Weights of a small image classifier: 2.14M parameters.
Rows from block 3 of a small image classifier, named by matrix and row number. Rows with one number belong to one channel. Each number is 128 + 24 x the weight over its row's rms, rounded and kept within 0 to 255. All counts start at 0.
After each channel's rows are labels from the 100 images, of 14976, where the channel reaches its highest value: "responds to" is what is common among them. Only what is clearly more common there than usual is listed. The data: microscope photos of single blood and bone marrow cells. In brackets: how many of the 100, against the usual share in percent.
# c3: 3x3 conv, stride 2 (model.blocks.3.c3.weight, 128x80x3x3, standardized in use, each kernel summed), inputs 0-79
# c1: pointwise conv, stride 2 (model.blocks.3.c1.weight, 128x80x1x1, standardized in use), inputs 0-79

c3.100 [122 124 165 136 134 160 104 144 132 143 183 150 143 149 159  81  91  95 123 175 148 110  86 107 126 143 119 116 115 147 159 120 162 118 123 119 141 173 122 136 166 136 120 123 127 144 138 103 118 148 137  89 135 152 131 140  90 130 158  98 102 123  96 109 128  93 108 105 117  89 136 176 146 123 141 117 164  99 166 155]
c1.100 [ 86 125 152 118 133 147 131 131 129 135 165 138 145 121 148  94 110  94 161 183 137 118  77 106 129 153 116 126 114 155 124 122 137 119 140 140 164 148 149 141 156 131 151 117 162 133 138 112 118 142 122  96 113 142 128 138  83 128 179  95 139 119  93 106 109 101  98 120 101  67 140 173 140 101 150 139 135  92 160 166]
responds to: smear: peripheral blood (89 vs 16.2); cell type: platelet (54 vs 1.1)

c3.21 [104 110  98 141 124 126  70 129 115 126 132 136 112 131 129  59 114 158 128 140 130  99 155 118 113 148 121 136 103 157 142 114 133 149 139 140 150 116 139 121 125 151 114 140 132 132 191 122 139 163 149 161  92 193 123 131 145 124 103 148 121  94 164 157 131  91 111  92 116 136 131 154 131  90  95 102 116 143 136 182]
c1.21 [104 111 110 122 119 140  80 123 119 120 124 149 125 138 133  40 108 155 135 129 132 107 155 127 100 152 121 140  84 160 134 123 141 139 134 129 162 127 140 136 118 126 107 126 119 110 179 138 143 141 154 160 105 168 123 131 148 150  89 151  84 100 150 150 127  99 110 115 130 148 119 164 117  80 107  89 118 137 143 179]
responds to: cell type: erythroblast (48 vs 14.3)

c3.75 [ 80 150 178 134 127  94 135 124 122 102 138 118 153 127 128  79 105  99 110 140 117 133 115  64 123 119 101 118 139 124 118 136 166 152 144 140 115 132 114 146 180 151  96 142 110 146 119 106 112 131 154 107 154 123 132 146 123  98 151 143 136 133  96  98 182 110 119 152  64 129 102 140 153 132 139 108 159  89 150 139]
c1.75 [ 55 148 140 152 146 116 158 137 131  97 150 136 132 131 147  87 106 119 105 131 140 119 132  65 134 119 107 139 147 114 134 143 154 105 146 147 148 116 114 154 148 154  74 141 154 144 133 130 127 126 148 127 116 129 146 131 125 104 116 120 150 141 125 135 162 133  44 143  77 114  89 137 134 137 148 110 142  80 152 141]
responds to: cell type: eosinophil (92 vs 4.2); smear: peripheral blood (90 vs 16.2)

c3.64 [109 167 124 124 127 130 155 143 133 153 121 145 124 114 115 136 119 164 109  95 167 119 130 126 136 152 117 150 147 144 123 121 136  81 132  96 149 132  90 152 120  96  73 121 100  88 136 117 142 125 152 102 138 146 150 149 103 106 135 143 132 179 136  83 156 175 140 151 128 135 123 109 137 119  48 147 125 100 175 134]
c1.64 [ 83 155 113 121 142 145 142 118 148 141 128 153 119 116 139 143 117 160 118  80 168 126 127 150 137 159 132 152 142 157 122 154 140  38 130 129 167 129  96 148 118 112  89 122 132  94 152 138 138 119 151 135 103 148 142 148 113 111 111 123 129 162 147  98 130 152  76 150 117 128 117 119 130 122  91 128 105  70 166 132]
responds to: smear: peripheral blood (84 vs 16.2); cell type: myeloblast (38 vs 1.9)

c3.89 [ 66 116 144 108  98 102 120 119 109 112 169 121 120 134 139 155 127 152 155 117 113 141  68  83 110 124 108 102 173 119 126 132 109 134 128 156 118 118 131 132 137 127 109 125 128 121 104 116 110 122 120  80 166 137 150 138 126 136 145 122 111  94  47  84 143 124 106 146 102 109 148 165 147 157 158 131 127 139  88 113]
c1.89 [ 51 119 145 110 119 101 133 115 106 102 193 124 119 139 131 141 132 162 156  99  93 131 109  90 107 125 117 104 158 114 148 120 123 149 119 175 136 119 126 131 129 108 109 125 138 109 123 108  99 112 118  96 170 132 141 148 123 161 130 110 136 121  80  81 149 118 110 141 102 100 184 148 137 134 137 114  97 161 104 118]
responds to: smear: peripheral blood (51 vs 16.2); cell type: eosinophil (36 vs 4.2)

c3.58 [110 145 171  93 126  86 134 114 101 110 153 106 165 123 140 140 118 117 189 142 101 117  99 100  73 137 110  86 151  98 119 118 134 105 144 152 119 136 131 128 168  84 161 152 135 126 101 109 140 159 148 111 110 118 124 143 149 165 170 100 125 112  82 115 106 107 106 124 125  96 136 132 125 147 144 161 158 132 114 109]
c1.58 [118 132 152  83 148  99 147  71 126 145  92 128 135 119 139 148 134 127 201 145 120 117  95 122 112 148  86 106 137 121 112 120 139 118 149 156 134 124 161 101 167  93 185 133 134 138 103 117 132 143 148 123 111 109 142 126 143 178 162 109 120 107  63 112 118 104 120 123 125  91 110 117 149 134 153 135 113 124 117 101]
responds to: smear: peripheral blood (36 vs 16.2)

c3.65 [135 172 120 101 140 110 119 139  91 118 108 110 175 123 116 154 118 116 124 139 155 128 127 101 131 154 140 143 142 138  93  72 168 111 151  89 144 177 104 171 100 129 147 106 128 123 105 140 160 146 146 135 146 144 142 130 118 105 129 144 125 158  90  69  93 152 142 118  78 135 131 108 123 134  72 148 136 111 144 125]
c1.65 [ 74 141 108 104 152 144 125 108 147 136 122 154 147 120 127 170 141 132 142 120 179 133 101 150 161 152 114 145 132 151 117 140 173  99 150 116 156 165 129 153 112 118  74 120 128 106 131 151 169 132 141 116 122 153 132 136  99 117  95 101 118 169 111 127  98 135  80 133  99 107 132 129 123 142 109 142  65  82 153 132]
responds to: smear: peripheral blood (40 vs 16.2)

c3.81 [113 106 164 126 113 108 148 119 171 123 153 169 131 127 169 148 103 153 134  91 122 126 118 156 123 125 118 116 158 129 163  85  96 160 119 133 169  88 129 135 159 103 115 154 135 105 119 106 128 128  68 107 167 113  69  89 119 117 155 140 139  99 118 104 148 137 107 148 141 136 131 119 171 106 105 106 125  93 137 136]
c1.81 [ 93  94 167 106 105 125 132 108 167 136 160 168 127 118 164 164 113 156 160 104 127 146  94 146 132 136 109 111 149 130 164 121 131 153 138 145 175 115 133 126 143 122 112 156 136 113 123 119 136 137  65 102 161 109  68  97 108 132 150 129 111 100  99  89 141 130 100 147 136 125 147 136 147 109 127 105 129  70 136 128]
responds to: smear: peripheral blood (57 vs 16.2); cell type: segmented neutrophil (55 vs 20)

c3.102 [121 161 163 121 114 110 135 140 138 109 152 131 180 137 162  96  87 112 128 152 163 125 140  95 115 135 104 136 100 126 134  48 174 127 144 130 119 177 124 161 153 112 109 137 114 100 142 103 122 124 129 108 132 164 164 132 133 115 119 116  99 133 115  88 156 139 117 179 101 112 109 118 144 113 140 109 119  85 145 151]
c1.102 [ 95 154 139 112 137 116 113 153 126  89 161 139 163 130 154  90  95  77 131 147 158 115 131  75 117 141 128 132  62 129 121  83 170  96 148 134 138 161 141 147 153 120 112 150 130 109 141 122 133 131 136 123 120 156 148 134 132 115 132 100 107 149 131 113 137 150  87 178 107 112 140 119 142 122 140 112 114  61 151 140]
responds to: cell type: eosinophil (62 vs 4.2); smear: peripheral blood (62 vs 16.2)

c3.23 [120 129 114 106 148  84 123 125 169 114 128  96 129 130 129  91 119 121 149 124 147 131 130  99  96 133 114 131 153 175 136 128 137 160  89 138 129  99 124 104 173 168 107 196 107 138 158 118 151 189 165 130 111 156 141 134 165 138 117 117 114  99 126 117 100 101 110 115 101 106 140 141 125 127 108 174 126 118 114 175]
c1.23 [110 139 114 104 149  98 108 113 175 115 129 108 128 139 143  67 124 114 153 125 147 136 130  87  82 139 113 130 140 170 126 138 139 137 103 133 140  92 103 107 161 161 113 189 127 138 155 121 172 184 157 151 107 139 144 123 164 157 123 102 116 117 154 139 102  93 103 137 124 100 116 148 115 129 110 165 137  99 121 148]
responds to: cell type: segmented neutrophil (73 vs 20)

c3.80 [138 121 138 132 122 178 131 120  97 124 149 175 102 173 144 151 146 103 159 104 127 159 105 175 105 114 159 134 114 133 137 126 120 169 143 132 147 108 119 158 115 140 111 124 141 100 172 109 139 141 107 121 114 172 108  89 140  67 119 129 132  94 125 135 113 133 126 111 135 120 108 137 155 134 136  79 111  79 181 108]
c1.80 [109 109 148 139 109 178 135 134 105 124 147 171 127 183 178 142 137 147 130 107 130 156 121 177 110 125 127 144  94 112 150 135 133 149 153 132 138 129 103 149 119 108 108 118 132  88 180 136 145 134 112 120 117 158 119 108 145  84  85 123  84 103 151 154 138 129 100 124 149 114  91 132 124 135 138  85 112  78 163 116]
responds to: cell type: segmented neutrophil (76 vs 20); smear: peripheral blood (38 vs 16.2)

c3.90 [122 163 116 151 139  95 117 133 177 120 140 120 108 108 120 150  96 125 115  93  98 117 105 170 149 120 159 111 150 160 132 104  96 161 123 138 144 117  90 115 100 116 133 155 119  96  97 109 146 146 115 105 172 164 100 144 134 117 145 136 132  48 132 105 103 110 105  95 120 133 130 160 173 135 161 116 121 124 149 135]
c1.90 [ 48 140 129 104 124 120 142 112 152 137 158 131 124 104 149 157 123 135 132 102 137 114  92 177 144 113 125 127 161 135 139 142 137 153 145 168 152 132 110 134 107 124  75 147 127 123 148 130 141 116 119 114 137 153 124 145 118 117 105 107 128 119 134 129 138 105  40 136 116 105 145 165 151 131 163 109  73  91 147 141]
responds to: cell type: erythroblast (62 vs 14.3)

c3.10 [106 115 174 119 141 103 126 162 114  84 136 130 221 126 155 142 119 146 133 123 116 108 117 147 147 150 139 147 121 130 128  53 176 115 157 153 168 155 132 128 115 118 113 104 138 121 134 134 144 106 117 136 120 138 109 128 143 118 106 143 108 130 130  73 152 143  97 148  96 127 145 155 127 104 130  82 123 107 143 133]
c1.10 [115  94 155 130 139 111 115 166 128  64 165 137 202 126 151 144 137 142 117 118 132 118 126 116 168 159 136 145 119 144 144  51 160  82 144 135 164 142 132 116 100 128 116 104 143 119 148 147 152 127 112 151 115 118 123 140 134 150  96 156  99 125 127  86 123 131 117 153 117 153 143 142  98 102 121  89 114 125 144 124]
responds to: cell type: erythroblast (73 vs 14.3)

c3.114 [156 136 133 111 154 100 143 128 112 135 135 139 126 135 147  77  76 127 141 141 107 111 133 140  80 140 129 122 137 119 158 146  56 117  70 142 160  92 142 144 129 141 143 133 110 184 124 102 105 140 116 159 123  56  91 137 140 115 124 128 140 141 174 115 144 105 118 127 156 164 102 119 121 112 137 114 126 111 123 126]
c1.114 [147 146 140 134 139 119 127 128 131 152 137 143 144 144 171  51  93 106 117 109 124 109 126  93  74 132 137 143 134 127 153 118  70  80  71 138 143 126  97 139 130 139 124 133 135 148 139 114 117 134 123 146 131  60  97 129 148 128 114 130 148 154 160 118 157 109 106 142 147 160  92 115  84 104 129 127 126 127 102 125]
responds to: smear: peripheral blood (42 vs 16.2); cell type: erythroblast (37 vs 14.3)

c3.38 [102 167 126 142 116  92 123 146  94 105 125  91 146  98  78 137 151  57 126 126  93 131 123 125 157 111 132 154 114 151  95 128 175 137 132 116 135 143 134 161 138 171 133  97 109 136  93 158 140 116 135 112 146 143 146 125 151  62 123 137 125 117  86 116 145 107 138 118  82 118 128 122 122 143 156 118 169 102 142 131]
c1.38 [ 75 161 126 145 124 101 137 135 107 119 137 132 144 113  97 141 158  84 130  96 128 141 125 136 157  64 121 151 117 135 132 135 154 101 131 117 135 139 129 162 152 159  94 102 126 128 118 158 152 113 143 100 138 136 142 130 151  72 104 109 117 114  90 123 149 102 121 130  79  81 124 124 117 145 148 106 167  67 143 108]
responds to: cell type: eosinophil (93 vs 4.2); smear: peripheral blood (90 vs 16.2)

c3.12 [124 144 117 135 127 167 114 106 133 131 136 145  92 152 143 115 140 132 150  77 165 184 162 148 110 170 145 137 110 167 138 146 114 126 124  98 115  99 106 119 106 128 119 163 166 107 155 139 162 109 125 118 119  84 118 115  83  96 128 116 152 164 131 138 127 141 164 137 121 120 128  61 106 116 123 148 110  96 156  95]
c1.12 [128 148 125 147 114 173 112  77 112 135 131 140 112 133 138 120 139 135 143  94 165 171 162 143 121 173 143 142 122 167 148 149 123  91 128  88 126 104 101 146 102 152 110 151 166 132 143 145 162 111 129 113 101  85 131 119  73  87 106 102 146 147 122 131 127 132 142 153 117  93 124 102  95 119 136 152 111 102 159  83]
responds to: cell type: segmented neutrophil (47 vs 20)

c3.113 [130 151 144 121 134 137 125 120 151 131 132 147 136 149 150 142  73 160 133 110 144 122 129 128 131 118 121 119 150 118 140  75 132 135 125 128 167 164 124 156 120  74  78 148 115  86 136 124 147 111  93 120 181 151 102  97 123 116 133 134 134 153 142  98 136 157  95 144 119 142 147 117 123 100  34 133  96 144 123 142]
c1.113 [113 144 138  94 130 138 120 123 140 116 138 145 139 144 144 145 100 141 147 119 146 129 108 125 119 129 119 128 139 126 153 113 146 138 129 129 177 165 137 150 121  62  66 151 129  94 132 125 138 117 103 131 172 150 106 107 130 104 140 123 136 145 145 114 116 144  60 154 119 141 161 152 133  65  61 126  91 101 124 148]
responds to: cell type: erythroblast (83 vs 14.3)

c3.24 [125  84  96 153  84 140 122 152 145 103 144 155 117 116 125 117 126  93  83 136 128  93 137 125 147 159 152 126 134 138 168 107 150 155 166 130 145 133 128 117 101 144 126 100 119 124 152 118 147  90 148 138  84 173 152 125 144 126 106 136 127  91 141 139  95 130 131  68 119 115 144 142 159 143 119 108 135 118 199 167]
c1.24 [112  82 109 148  89 139 132 145 146 118 162 154 113 109 140 122 115 115  98 139 133  86 138 134 160 156 160 136 141 142 169 104 147 150 170 144 146 132 135 121 100 163  95 104 128 154 147 105 146  95 150 127  63 156 140 135 133 130 114 126 113  92 126 126  96 121 115  78 121  98 140 136 157 141 121 108 135 126 195 156]
responds to: cell type: erythroblast (48 vs 14.3)

c3.17 [142 152 140 135 121 107  90 135 159 102 134 133 132 136 145  94 102 129 151 147 137 112 147 167 126 158 129 141  93 151 140 116 130 140 128 143 194 158 143 145 120  97 114 132  95 117 145 123 137 113 109 156 145 198 101  98 144  96  84 120 101  89 158 119 114 123 101 129 133 135 137 111 151 116 108  93  92 101 143 186]
c1.17 [136 156 146 118 130 107 105 125 151 102 138 139 135 133 139  72  97 131 155 146 138 106 135 166 121 168 131 142 105 148 142 128 131 133 119 157 193 147 148 144 122 103  99 137 104 114 139 124 141 112 114 155 136 170  99 114 126  87  93 121 114 109 149 118 122 140  80 133 143 135 112 130 150 124 113  64 100  63 150 167]
responds to: cell type: erythroblast (82 vs 14.3)

c3.99 [109 163 149 106 105  98 106 136 122 100 121  94 152 150 125 108 159 101 120  99 121 190 123 133 116 163 176 133 151 145 107 140 120 124  87  83 107 124 122 147 151 149 103 162 126 129 153 138 145 112 129 129 106 108 121 134 137 127 126 139 167 121 136 144 166 153 141 160 151 114 132 132 100  89  56 160 101 127 160 107]
c1.99 [113 166 160 114 121 106  82 112 125  86 113  84 151 157 132 107 160 107 128  94 126 189 118 135 109 162 164 138 139 137 105 141 122 102  95  81 115 131 120 142 133 149 112 156 127 129 157 156 159 133 141 124  99 119 118 122 149 142  91 129 160 127 141 166 138 142 143 140 160 114 141 129  89 107  71 158 117 125 150  98]
responds to: cell type: segmented neutrophil (54 vs 20)

c3.107 [104 117 150 174 138 105 119 122 167 135 114 137  74  75 105 117 106 143 127 135 145  92 113 152 186 147  91 134 119 125 122 158 155 116 137 166 133 131 117 103 156 128 141 111  94 138 109 107 100 155 135 179 112 158 148 131 155 143 127 107 102  93 130 135 180 134  99 141 110 102 104 154 148 124 159 101 153 123 125 140]
c1.107 [ 99 119 133 176 147 124 142 119 168 157 123 133  97  85 110 120 113 138 156 122 130  81 123 139 178 153  96 134 120 117 121 133 145 115 136 182 135 130 127 104 140 116 175  94 119 123  91 117 103 125 130 176  91 157 134 142 140 143 134 106 102  91 113 129 172 123  79 128 117  87 103 143 161 124 152  95 126 142 128 155]
responds to: cell type: segmented neutrophil (44 vs 20); smear: peripheral blood (38 vs 16.2)

c3.49 [123 111 157  97 109 159 151 112 140 119 106 147 133  91  99 137 160  87 141 132 147 148 101 129 131 132 117 115 119 127  89 141 147 143 177 135 163 119 140  91 127 126 146 123 133 154  87 118 131 115 128  76 115  54 123 110  72 148 131 110 126 124  97 126  78 129 132 149 145 135 130  78 142 142 133 162 112 103 146  97]
c1.49 [105 117 144  67  93 156 156 119 151 122  95 152 125  98 103 135 149  96 160 117 140 142  93 146 137 139 139 102 122 137  96 140 144 138 167 125 155 135 144 120 141 137 130 142 138 132 108 129 132 107 138  61 114  85 128 131  60 145 132 111 132 135  61 120 106 130 123 137 143 116 107  92 153 145 128 155 107 102 137  89]
responds to: cell type: artefact (30 vs 9.8)

c3.22 [120  75 122 102 112 147  79 120 111 112 138 108 117 161 146 102 119 132 153 150 127  99 145 135 119 144 149 141  85 146 132 113 148 130 130 135 169 163 157 117 135 120 118 154 107 113 198 126 125 123 145 130 128 201 125 132 150 118 129 127 117  91 124 141  96 117 117  93 113 124 142 178 142 123 110 119 111 149 146 196]
c1.22 [ 99  81 120  89 110 146 120 118 131 113 147 120 114 154 150 116 123 145 159 159 151 123 121 150 127 148 136 150  92 162 123 117 155 129 138 134 175 155 159 133 134  94  90 160 121 105 178 122 130 110 153 116 116 170 145 141 152 128 113 106  75 113  94 127 101 136  94  91 108 103 131 178 144 133 128 125 112 118 154 181]
responds to: cell type: erythroblast (36 vs 14.3)

c3.66 [132 122  86 163 116 122 122 169 141 143 177 129  92 127 133 105  87 131  58 118 136 130 117  90 148 114 105 132 169 153 165 151 128 140  87 105 148 124 102 162 128 128  96 131 129 116  98 106 154 141 144 100 152 144 144 122 136 117 109 136 154 143 149 101  94 141 125  95 143 161 146 159 113 138  94 125 102 122 172 158]
c1.66 [127 111  72 164 133 128 134 160 128 129 171 119 107  97 139  93  87 130  89 123 129 116 118  83 136 125 119 143 164 167 145 153 139 145 109 105 165 138 126 156 108 137  99 128 128 139  93  91 148 148 154 114 144 151 141 123 146 108 122 135 148 111 139  99  78 131 117 108 130 166 146 178 120  84 107 117 111 108 162 165]
responds to: cell type: erythroblast (38 vs 14.3); cell type: lymphocyte (38 vs 15.3)

c3.84 [136 139 137 120 125 128 153 104 148 121 125 150 101 137 140 166 107 164 148  93 134 129 125 187 132 153 145 131 139 147 120 111  73 160 128 124 171  85 125 141 119  87 113 157 131 109 144 106 145 122  97 120 141 137  93 122 141 109 125 142 129  88 123 104 136 134 104 141 126 141 109  90 163  76  57 110 107  83 144 126]
c1.84 [ 91 140 122 106 125 140 156 104 149 123 106 140 106 124 122 178 110 174 159  91 143 123  93 215 131 166 120 130 139 141 115 140 116 158 135 141 168 115 119 135  87 101  94 142 118 112 138 124 151 109 110 111 141 144 107 137 128 111 125 133 121 127 111 109 132 131  89 131 109 128  93  86 153 111  90  90 104  84 147 133]
responds to: cell type: erythroblast (50 vs 14.3)

c3.27 [ 99 147 103 142 132 152  88 179 143 118 172 122 132 120 139 130 122 116 108 165 144 109 110 122 138 123 139 145  83 124 165 113 141  91 136 129 158 155 132 132 127 134  74 134 124 114 136 117 144 145 146  66 109 183 162 139 105 138 136  92 113 128 143 113 109 106 108 114 134  91 134 177 153 112 140 124 117 156 173 169]
c1.27 [ 90 137 115 121 118 149 108 145 146 118 167 118 143 124 140 134 113 125 110 160 150 104 135 131 136 129 136 152 113 137 163 116 131  99 145 134 166 137 134 127 132 132  51 144 144 110 155 129 153 137 147  82 104 155 140 141 102 139 134  73  94 139 127 103 101 111  88 124 125  76 133 169 138 115 141 124  95 167 175 178]
responds to: cell type: eosinophil (25 vs 4.2)

c3.4 [119 128 132 145 127 151 116 112 155 159 168 200 134 129 161  79 108 115  87 120 150 130 140 105 158 108 141 133 154 107 203 121  96 157 102 111  83 111 104 129 112 147  93 106 115 128 131 102 121 153 121 113 137  67 126 108 116 146 151 141 175 141 121 143 142 134 131 151 140 124 105 108 146 111 116 122 120 125 139 106]
c1.4 [122 150 145 150 137 159 117 123 163 163 171 205 132 127 156  78 105 112  78 131 136 118 129  80 165  96 108 112 133 108 215 127 136 138 128 137  90 122 101 132 126 143 104 110 100 122 126 112 111 160 132 123 119 108 124 119 103 142 140 131 176 138 117 147 155 141 126 120 139  93 125 130 131 130 129 123 126 142 144 126]
responds to: cell type: segmented neutrophil (72 vs 20); smear: peripheral blood (36 vs 16.2)

c3.110 [117 115 168 112 141  90  82 120 103 121 132 130 163 103 148 115 104 128 103 138 118  93 163 142  87 126 128 149 111 144 139  93 163 149 117 153 143 132 135 150 102 116 125 115 114 126 133 144 149 112 144 169 127  93 123 127 131 114  61 164 144 154 162  60 179 130 103 175 119 147 115 107 120 135 132 113 106 115 120 129]
c1.110 [133 125 142 125 142  80  86 117 122 107 130 127 162 130 145 121 123  95  78 119 103 113 148 100  70 135 144 147 124 140 128 116 166  76 137 156 134 135 114 162 117 139 129 117 124 142 133 172 157 106 143 161 112  81 115 117 140 120  73 163 148 140 161 100 150 138  77 153 126 150 122 134  94 135 132 113 129 133 104  86]
responds to: cell type: erythroblast (83 vs 14.3)

c3.6 [150 116 136 116 112 206 135 122  97 159 210 166 118 181 150 141 133 129 130 145 145 143 157 118 127  98 149 120 128 145 151  98 102 151 128 142 128 116 149 120 107 138 120  92 155 119 156 101 114 118 123 117 130 103 148 146  60 111 126 103 110 138 105 108 117 139 154 113 140  90 136 111 118 123 118 108 125 130 163 104]
c1.6 [130 119 129 123 105 186 133 133  90 181 178 169 113 148 141 149 146 128 131 137 144 125 157 100 156  90 129 128 125 105 186  89 124 137 130 159 130 133 158 137 126 121 143  99 120 120 161 104  98 145 140 125 120 131 148 146  51 132 116 117  96 109 112 128 129 128 144 119 144  76 123 141 110 107 122  97 109 122 167 143]
responds to: cell type: segmented neutrophil (57 vs 20)

c3.127 [ 54 144 121  86 133 106 114 115 139 118 137 127 150 128 158 130 142 132 179 143 176 139  85  92 100 134 124 117 164 117 117 140 118 129 149 178 169 139 114 129 145 115  81 171  98 151 139 104 122 148 111 104 135 126 131 140 116 135 146  95 129 144 141 108  98  81 102 140 116 121 154 114 136 132  91 176 116 128 129 134]
c1.127 [ 46 129 115  87 108 103 124 129 136 125 140 131 134 140 159 139 135 146 163 133 162 143  98 123 104 122 118 119 147 134 127 136 140 130 140 169 164 152 122 140 139 116  39 164 115 131 149 122 118 126 144  89 144 124 156 137 126 123 103 112 130 166 161 106 106  79 106 130 110 122 153 130 138 137  98 156  90  98 140 137]
responds to: cell type: segmented neutrophil (58 vs 20); smear: peripheral blood (42 vs 16.2)

c3.35 [143 147 121 157 118 157 121 131 160 150 126 211 124  89 135 137 132 137  77 142 160  81  82 146 187 128 108 151 129 119 164 129 145 134 134  95 134 133 119 150 129 125 126  78 118 137  93 121 142 138 116 131 121 162 126 103  96 151 113 122 108 130 113 163 101 125 129 105 132 136 107 114 141 105 145  74 129 108 150 106]
c1.35 [148 128 124 129  78 177 120 132 168 164 122 187 108 140 147 141 138 158  85 111 139 113 110 135 185 124 115 149 119 129 170 151 127 130 137  90 117 121 111 140 142 122 113  96 124 123 130 143 140 144 122 133 120 155  87 150  94 160  91 129  87  73 100 170  84 114 140 124 142 124 103 124 127 118 149  92 125 124 125 118]
responds to: cell type: segmented neutrophil (62 vs 20); cell type: band neutrophil (25 vs 5.6)

c3.9 [126 170 106 126 110 144 109 134 129  91 180 138  98 137 127 147 112 164 167 166 123 116 109 142 132 110 120 135  82 123 155 134 121 131 124 141 140 138 154 176 164 110 127 141  94 125 122 128 143 159 140  93 134 182 134 131 154 101 114 103  88  93  87  87 119 123 116  79 112 130 128  99 169 142 131 141 111 145 163 102]
c1.9 [113 181  90 113 127 140 121 110 122 107 181 143 104 141 129 146 110 171 162 165 111 112 111 147 135  95 124 134  95 104 142 142 117 124 122 146 132 127 159 156 177 115 131 134  96 135 124 114 131 160 133 113 125 177 114 147 151 113 114 101  92  92 100  93 137 128 113  70 118 111 115 119 175 142 131 132 118 167 167 108]
responds to: cell type: eosinophil (92 vs 4.2); smear: peripheral blood (74 vs 16.2)

c3.109 [119 150 144 103 124 110 149 139 139 138 127 139 161 119 147 131 135  94 123 178 165 128 139 117 148 111 112 126 101 123 141  87 142 149 138  94 104 157 130 153 159 111  89 121 105 106 136  75 127 159 157 144 123 155 181 153 121 152  77  82 101 148 112 120 129  98 111 138 118  96  96  98 152 119 119 141 113  71 147 117]
c1.109 [118 140 147  90 113 135 143 145 133 144 133 149 146 125 148 127 152  89 115 175 152 152 141  95 158  99 146 121  82 125 151 108 130 148 141  86  97 129 118 146 153 129  90 138 133 129 151  89 126 153 137 138  96 145 163 150 111 139  61  83 104 136 135 136 127 103 110 150 135  96  91  98 138 119 123 157 110  67 141 109]
responds to: smear: peripheral blood (45 vs 16.2); cell type: artefact (33 vs 9.8)

c3.112 [132 138 128 104 152 116 137 116 123  98 144 131 118 182 161 136  91 107 170 156 120 161 139 109 124 145 122 158 134 116 135 121 114 124  99  83 157 150 138 169 150  87 122 149 137 136 108 140 211 146 127 137 130  80 109 114 169 126 108 127 138 141 135 114  76  99 119 131 133 158 102  94 139 128 115 118 102 100 118  97]
c1.112 [138 131 118 104 136 126 143  89 113  95 128 104 132 156 169 123  99 107 144 163 129 170 130 104 124 146 115 163 138 112 126 104 111 134 115  61 147 144 139 157 133 112 143 136 151 139 116 141 212 149 128 142 142  61 128  98 153 109 125 136 133 154 117 110 102 113 141 142 116 150  80 101 140 134 125 138  96 114 103  99]
responds to: smear: peripheral blood (61 vs 16.2); cell type: segmented neutrophil (51 vs 20); cell type: erythroblast (33 vs 14.3)

c3.93 [ 95 165 115 105 122 120 166 108 141 139 138 119 104 105 136 151  91 180 128 131 137 109 119 167 116 120 111 121 112 117 126 145  84 163 124 149 134  95 133 148 124  90 106 135 140  81 134  97 119 127 159 124 143 171 168 159 126 100 119 130 128 110 119  44 144 134 107 105 106 119 104 127 174 163 141 144 112 110 137 137]
c1.93 [ 66 171 112 100 103 131 167 101 136 147 140 134 111  88 132 154 103 189 127 113 121 119 127 147 137 118 121 131 128 106 135 146  95 152 137 151 135  95 112 146 127  90  96 125 117 100 138 103 117 122 165 139 134 156 156 170 125 116  89 121 141 128 128  57 139 136 105 122  82 110 100 108 159 152 127 146 102 123 139 125]
responds to: cell type: eosinophil (76 vs 4.2); smear: peripheral blood (73 vs 16.2)

c3.56 [140 155 155 130 126 113 120 158 106  97 137  99 191 133 137 144  85  82 179 131 124 104 120 128  97 183 159 129 129 117 111  72 146 100 151 140 148 161 148 130 153 123 162 132 128 120  86 110 143 141 107 129 128 145 115 118 152 104 153 101 125  96 113  83 121 152 104 101 140 100 144 131 136 143 143 105 160 117 155 114]
c1.56 [ 99 135 128 127 137 112 125 140 137 113 126 125 175 129 119 157  97 103 194 138 136 105 114 159 121 160 128 133 118 142 123 100 174 119 160 152 161 148 179 114 144 113 136 121 138  95 117 125 161 127 127  98 125 158 120 112 122  97 159  99 107 116  89  98 112 134  75 127  96  87 129 141 163 157 147 102 115 101 175 135]
responds to: smear: peripheral blood (41 vs 16.2)

c3.30 [127 146 124 126 171  57  90 173 185 123 117 109 142 105 137 133 121  95 106 115 127 127 124 124 137 135 144 129 138 179 124 120 136 131 120 123 135 103 100  87 152 149 109 183 108 116 110 134 177 173 149 134 103 154 129 148 164 156 126 107 111 101 140 130 128  97 111 119 114 106 134 150 125 100  87 158 131 121 141 156]
c1.30 [165 134 126 130 103 105  99 126 133 127 127 122 134 131 124 101 124 117 137 180 136 147 124 104 113 133 113 111 104 135 112 108 104 153 106 103  93  71 132 111 147 134 158 121 119 155 113 114 123 184 118  98 145  97 136 109 141 131 146 159 109  55 114  99  78  96 186 103 132 145 118 111 117 118  93 154 166 135 113 128]
responds to: cell type: segmented neutrophil (74 vs 20); smear: peripheral blood (48 vs 16.2)

c3.76 [110 170 126 108 118  90 153 129 108  97 140 137 125 115 138 144  85 153 130 148 129 131 101 116 153 141 131 146 200 112 119  89 133  57 148 120 124 148 140 169 150 118 125 109 130 154  95 113 149 116 115 102 101 140 113 125 125 121 147 124 124 136 101  50 122 156 134 101 106 132 109 115 139 116  88  83 118 140 126 129]
c1.76 [ 84 160 125  89  94  91 153 108 103 121 129 136 114 113 126 145  94 159 162 140 138 129  99 130 133 116 136 152 178 112 111 133 140  65 152 132 105 150 159 149 144 133 112 114 142 141 118 118 161 104 109 105  85 151 124 113 113 114 125 103 125 130  67  83 115 133 108  96  84 122 121  79 156 130 107 104 130 144 132 123]
responds to: cell type: erythroblast (64 vs 14.3)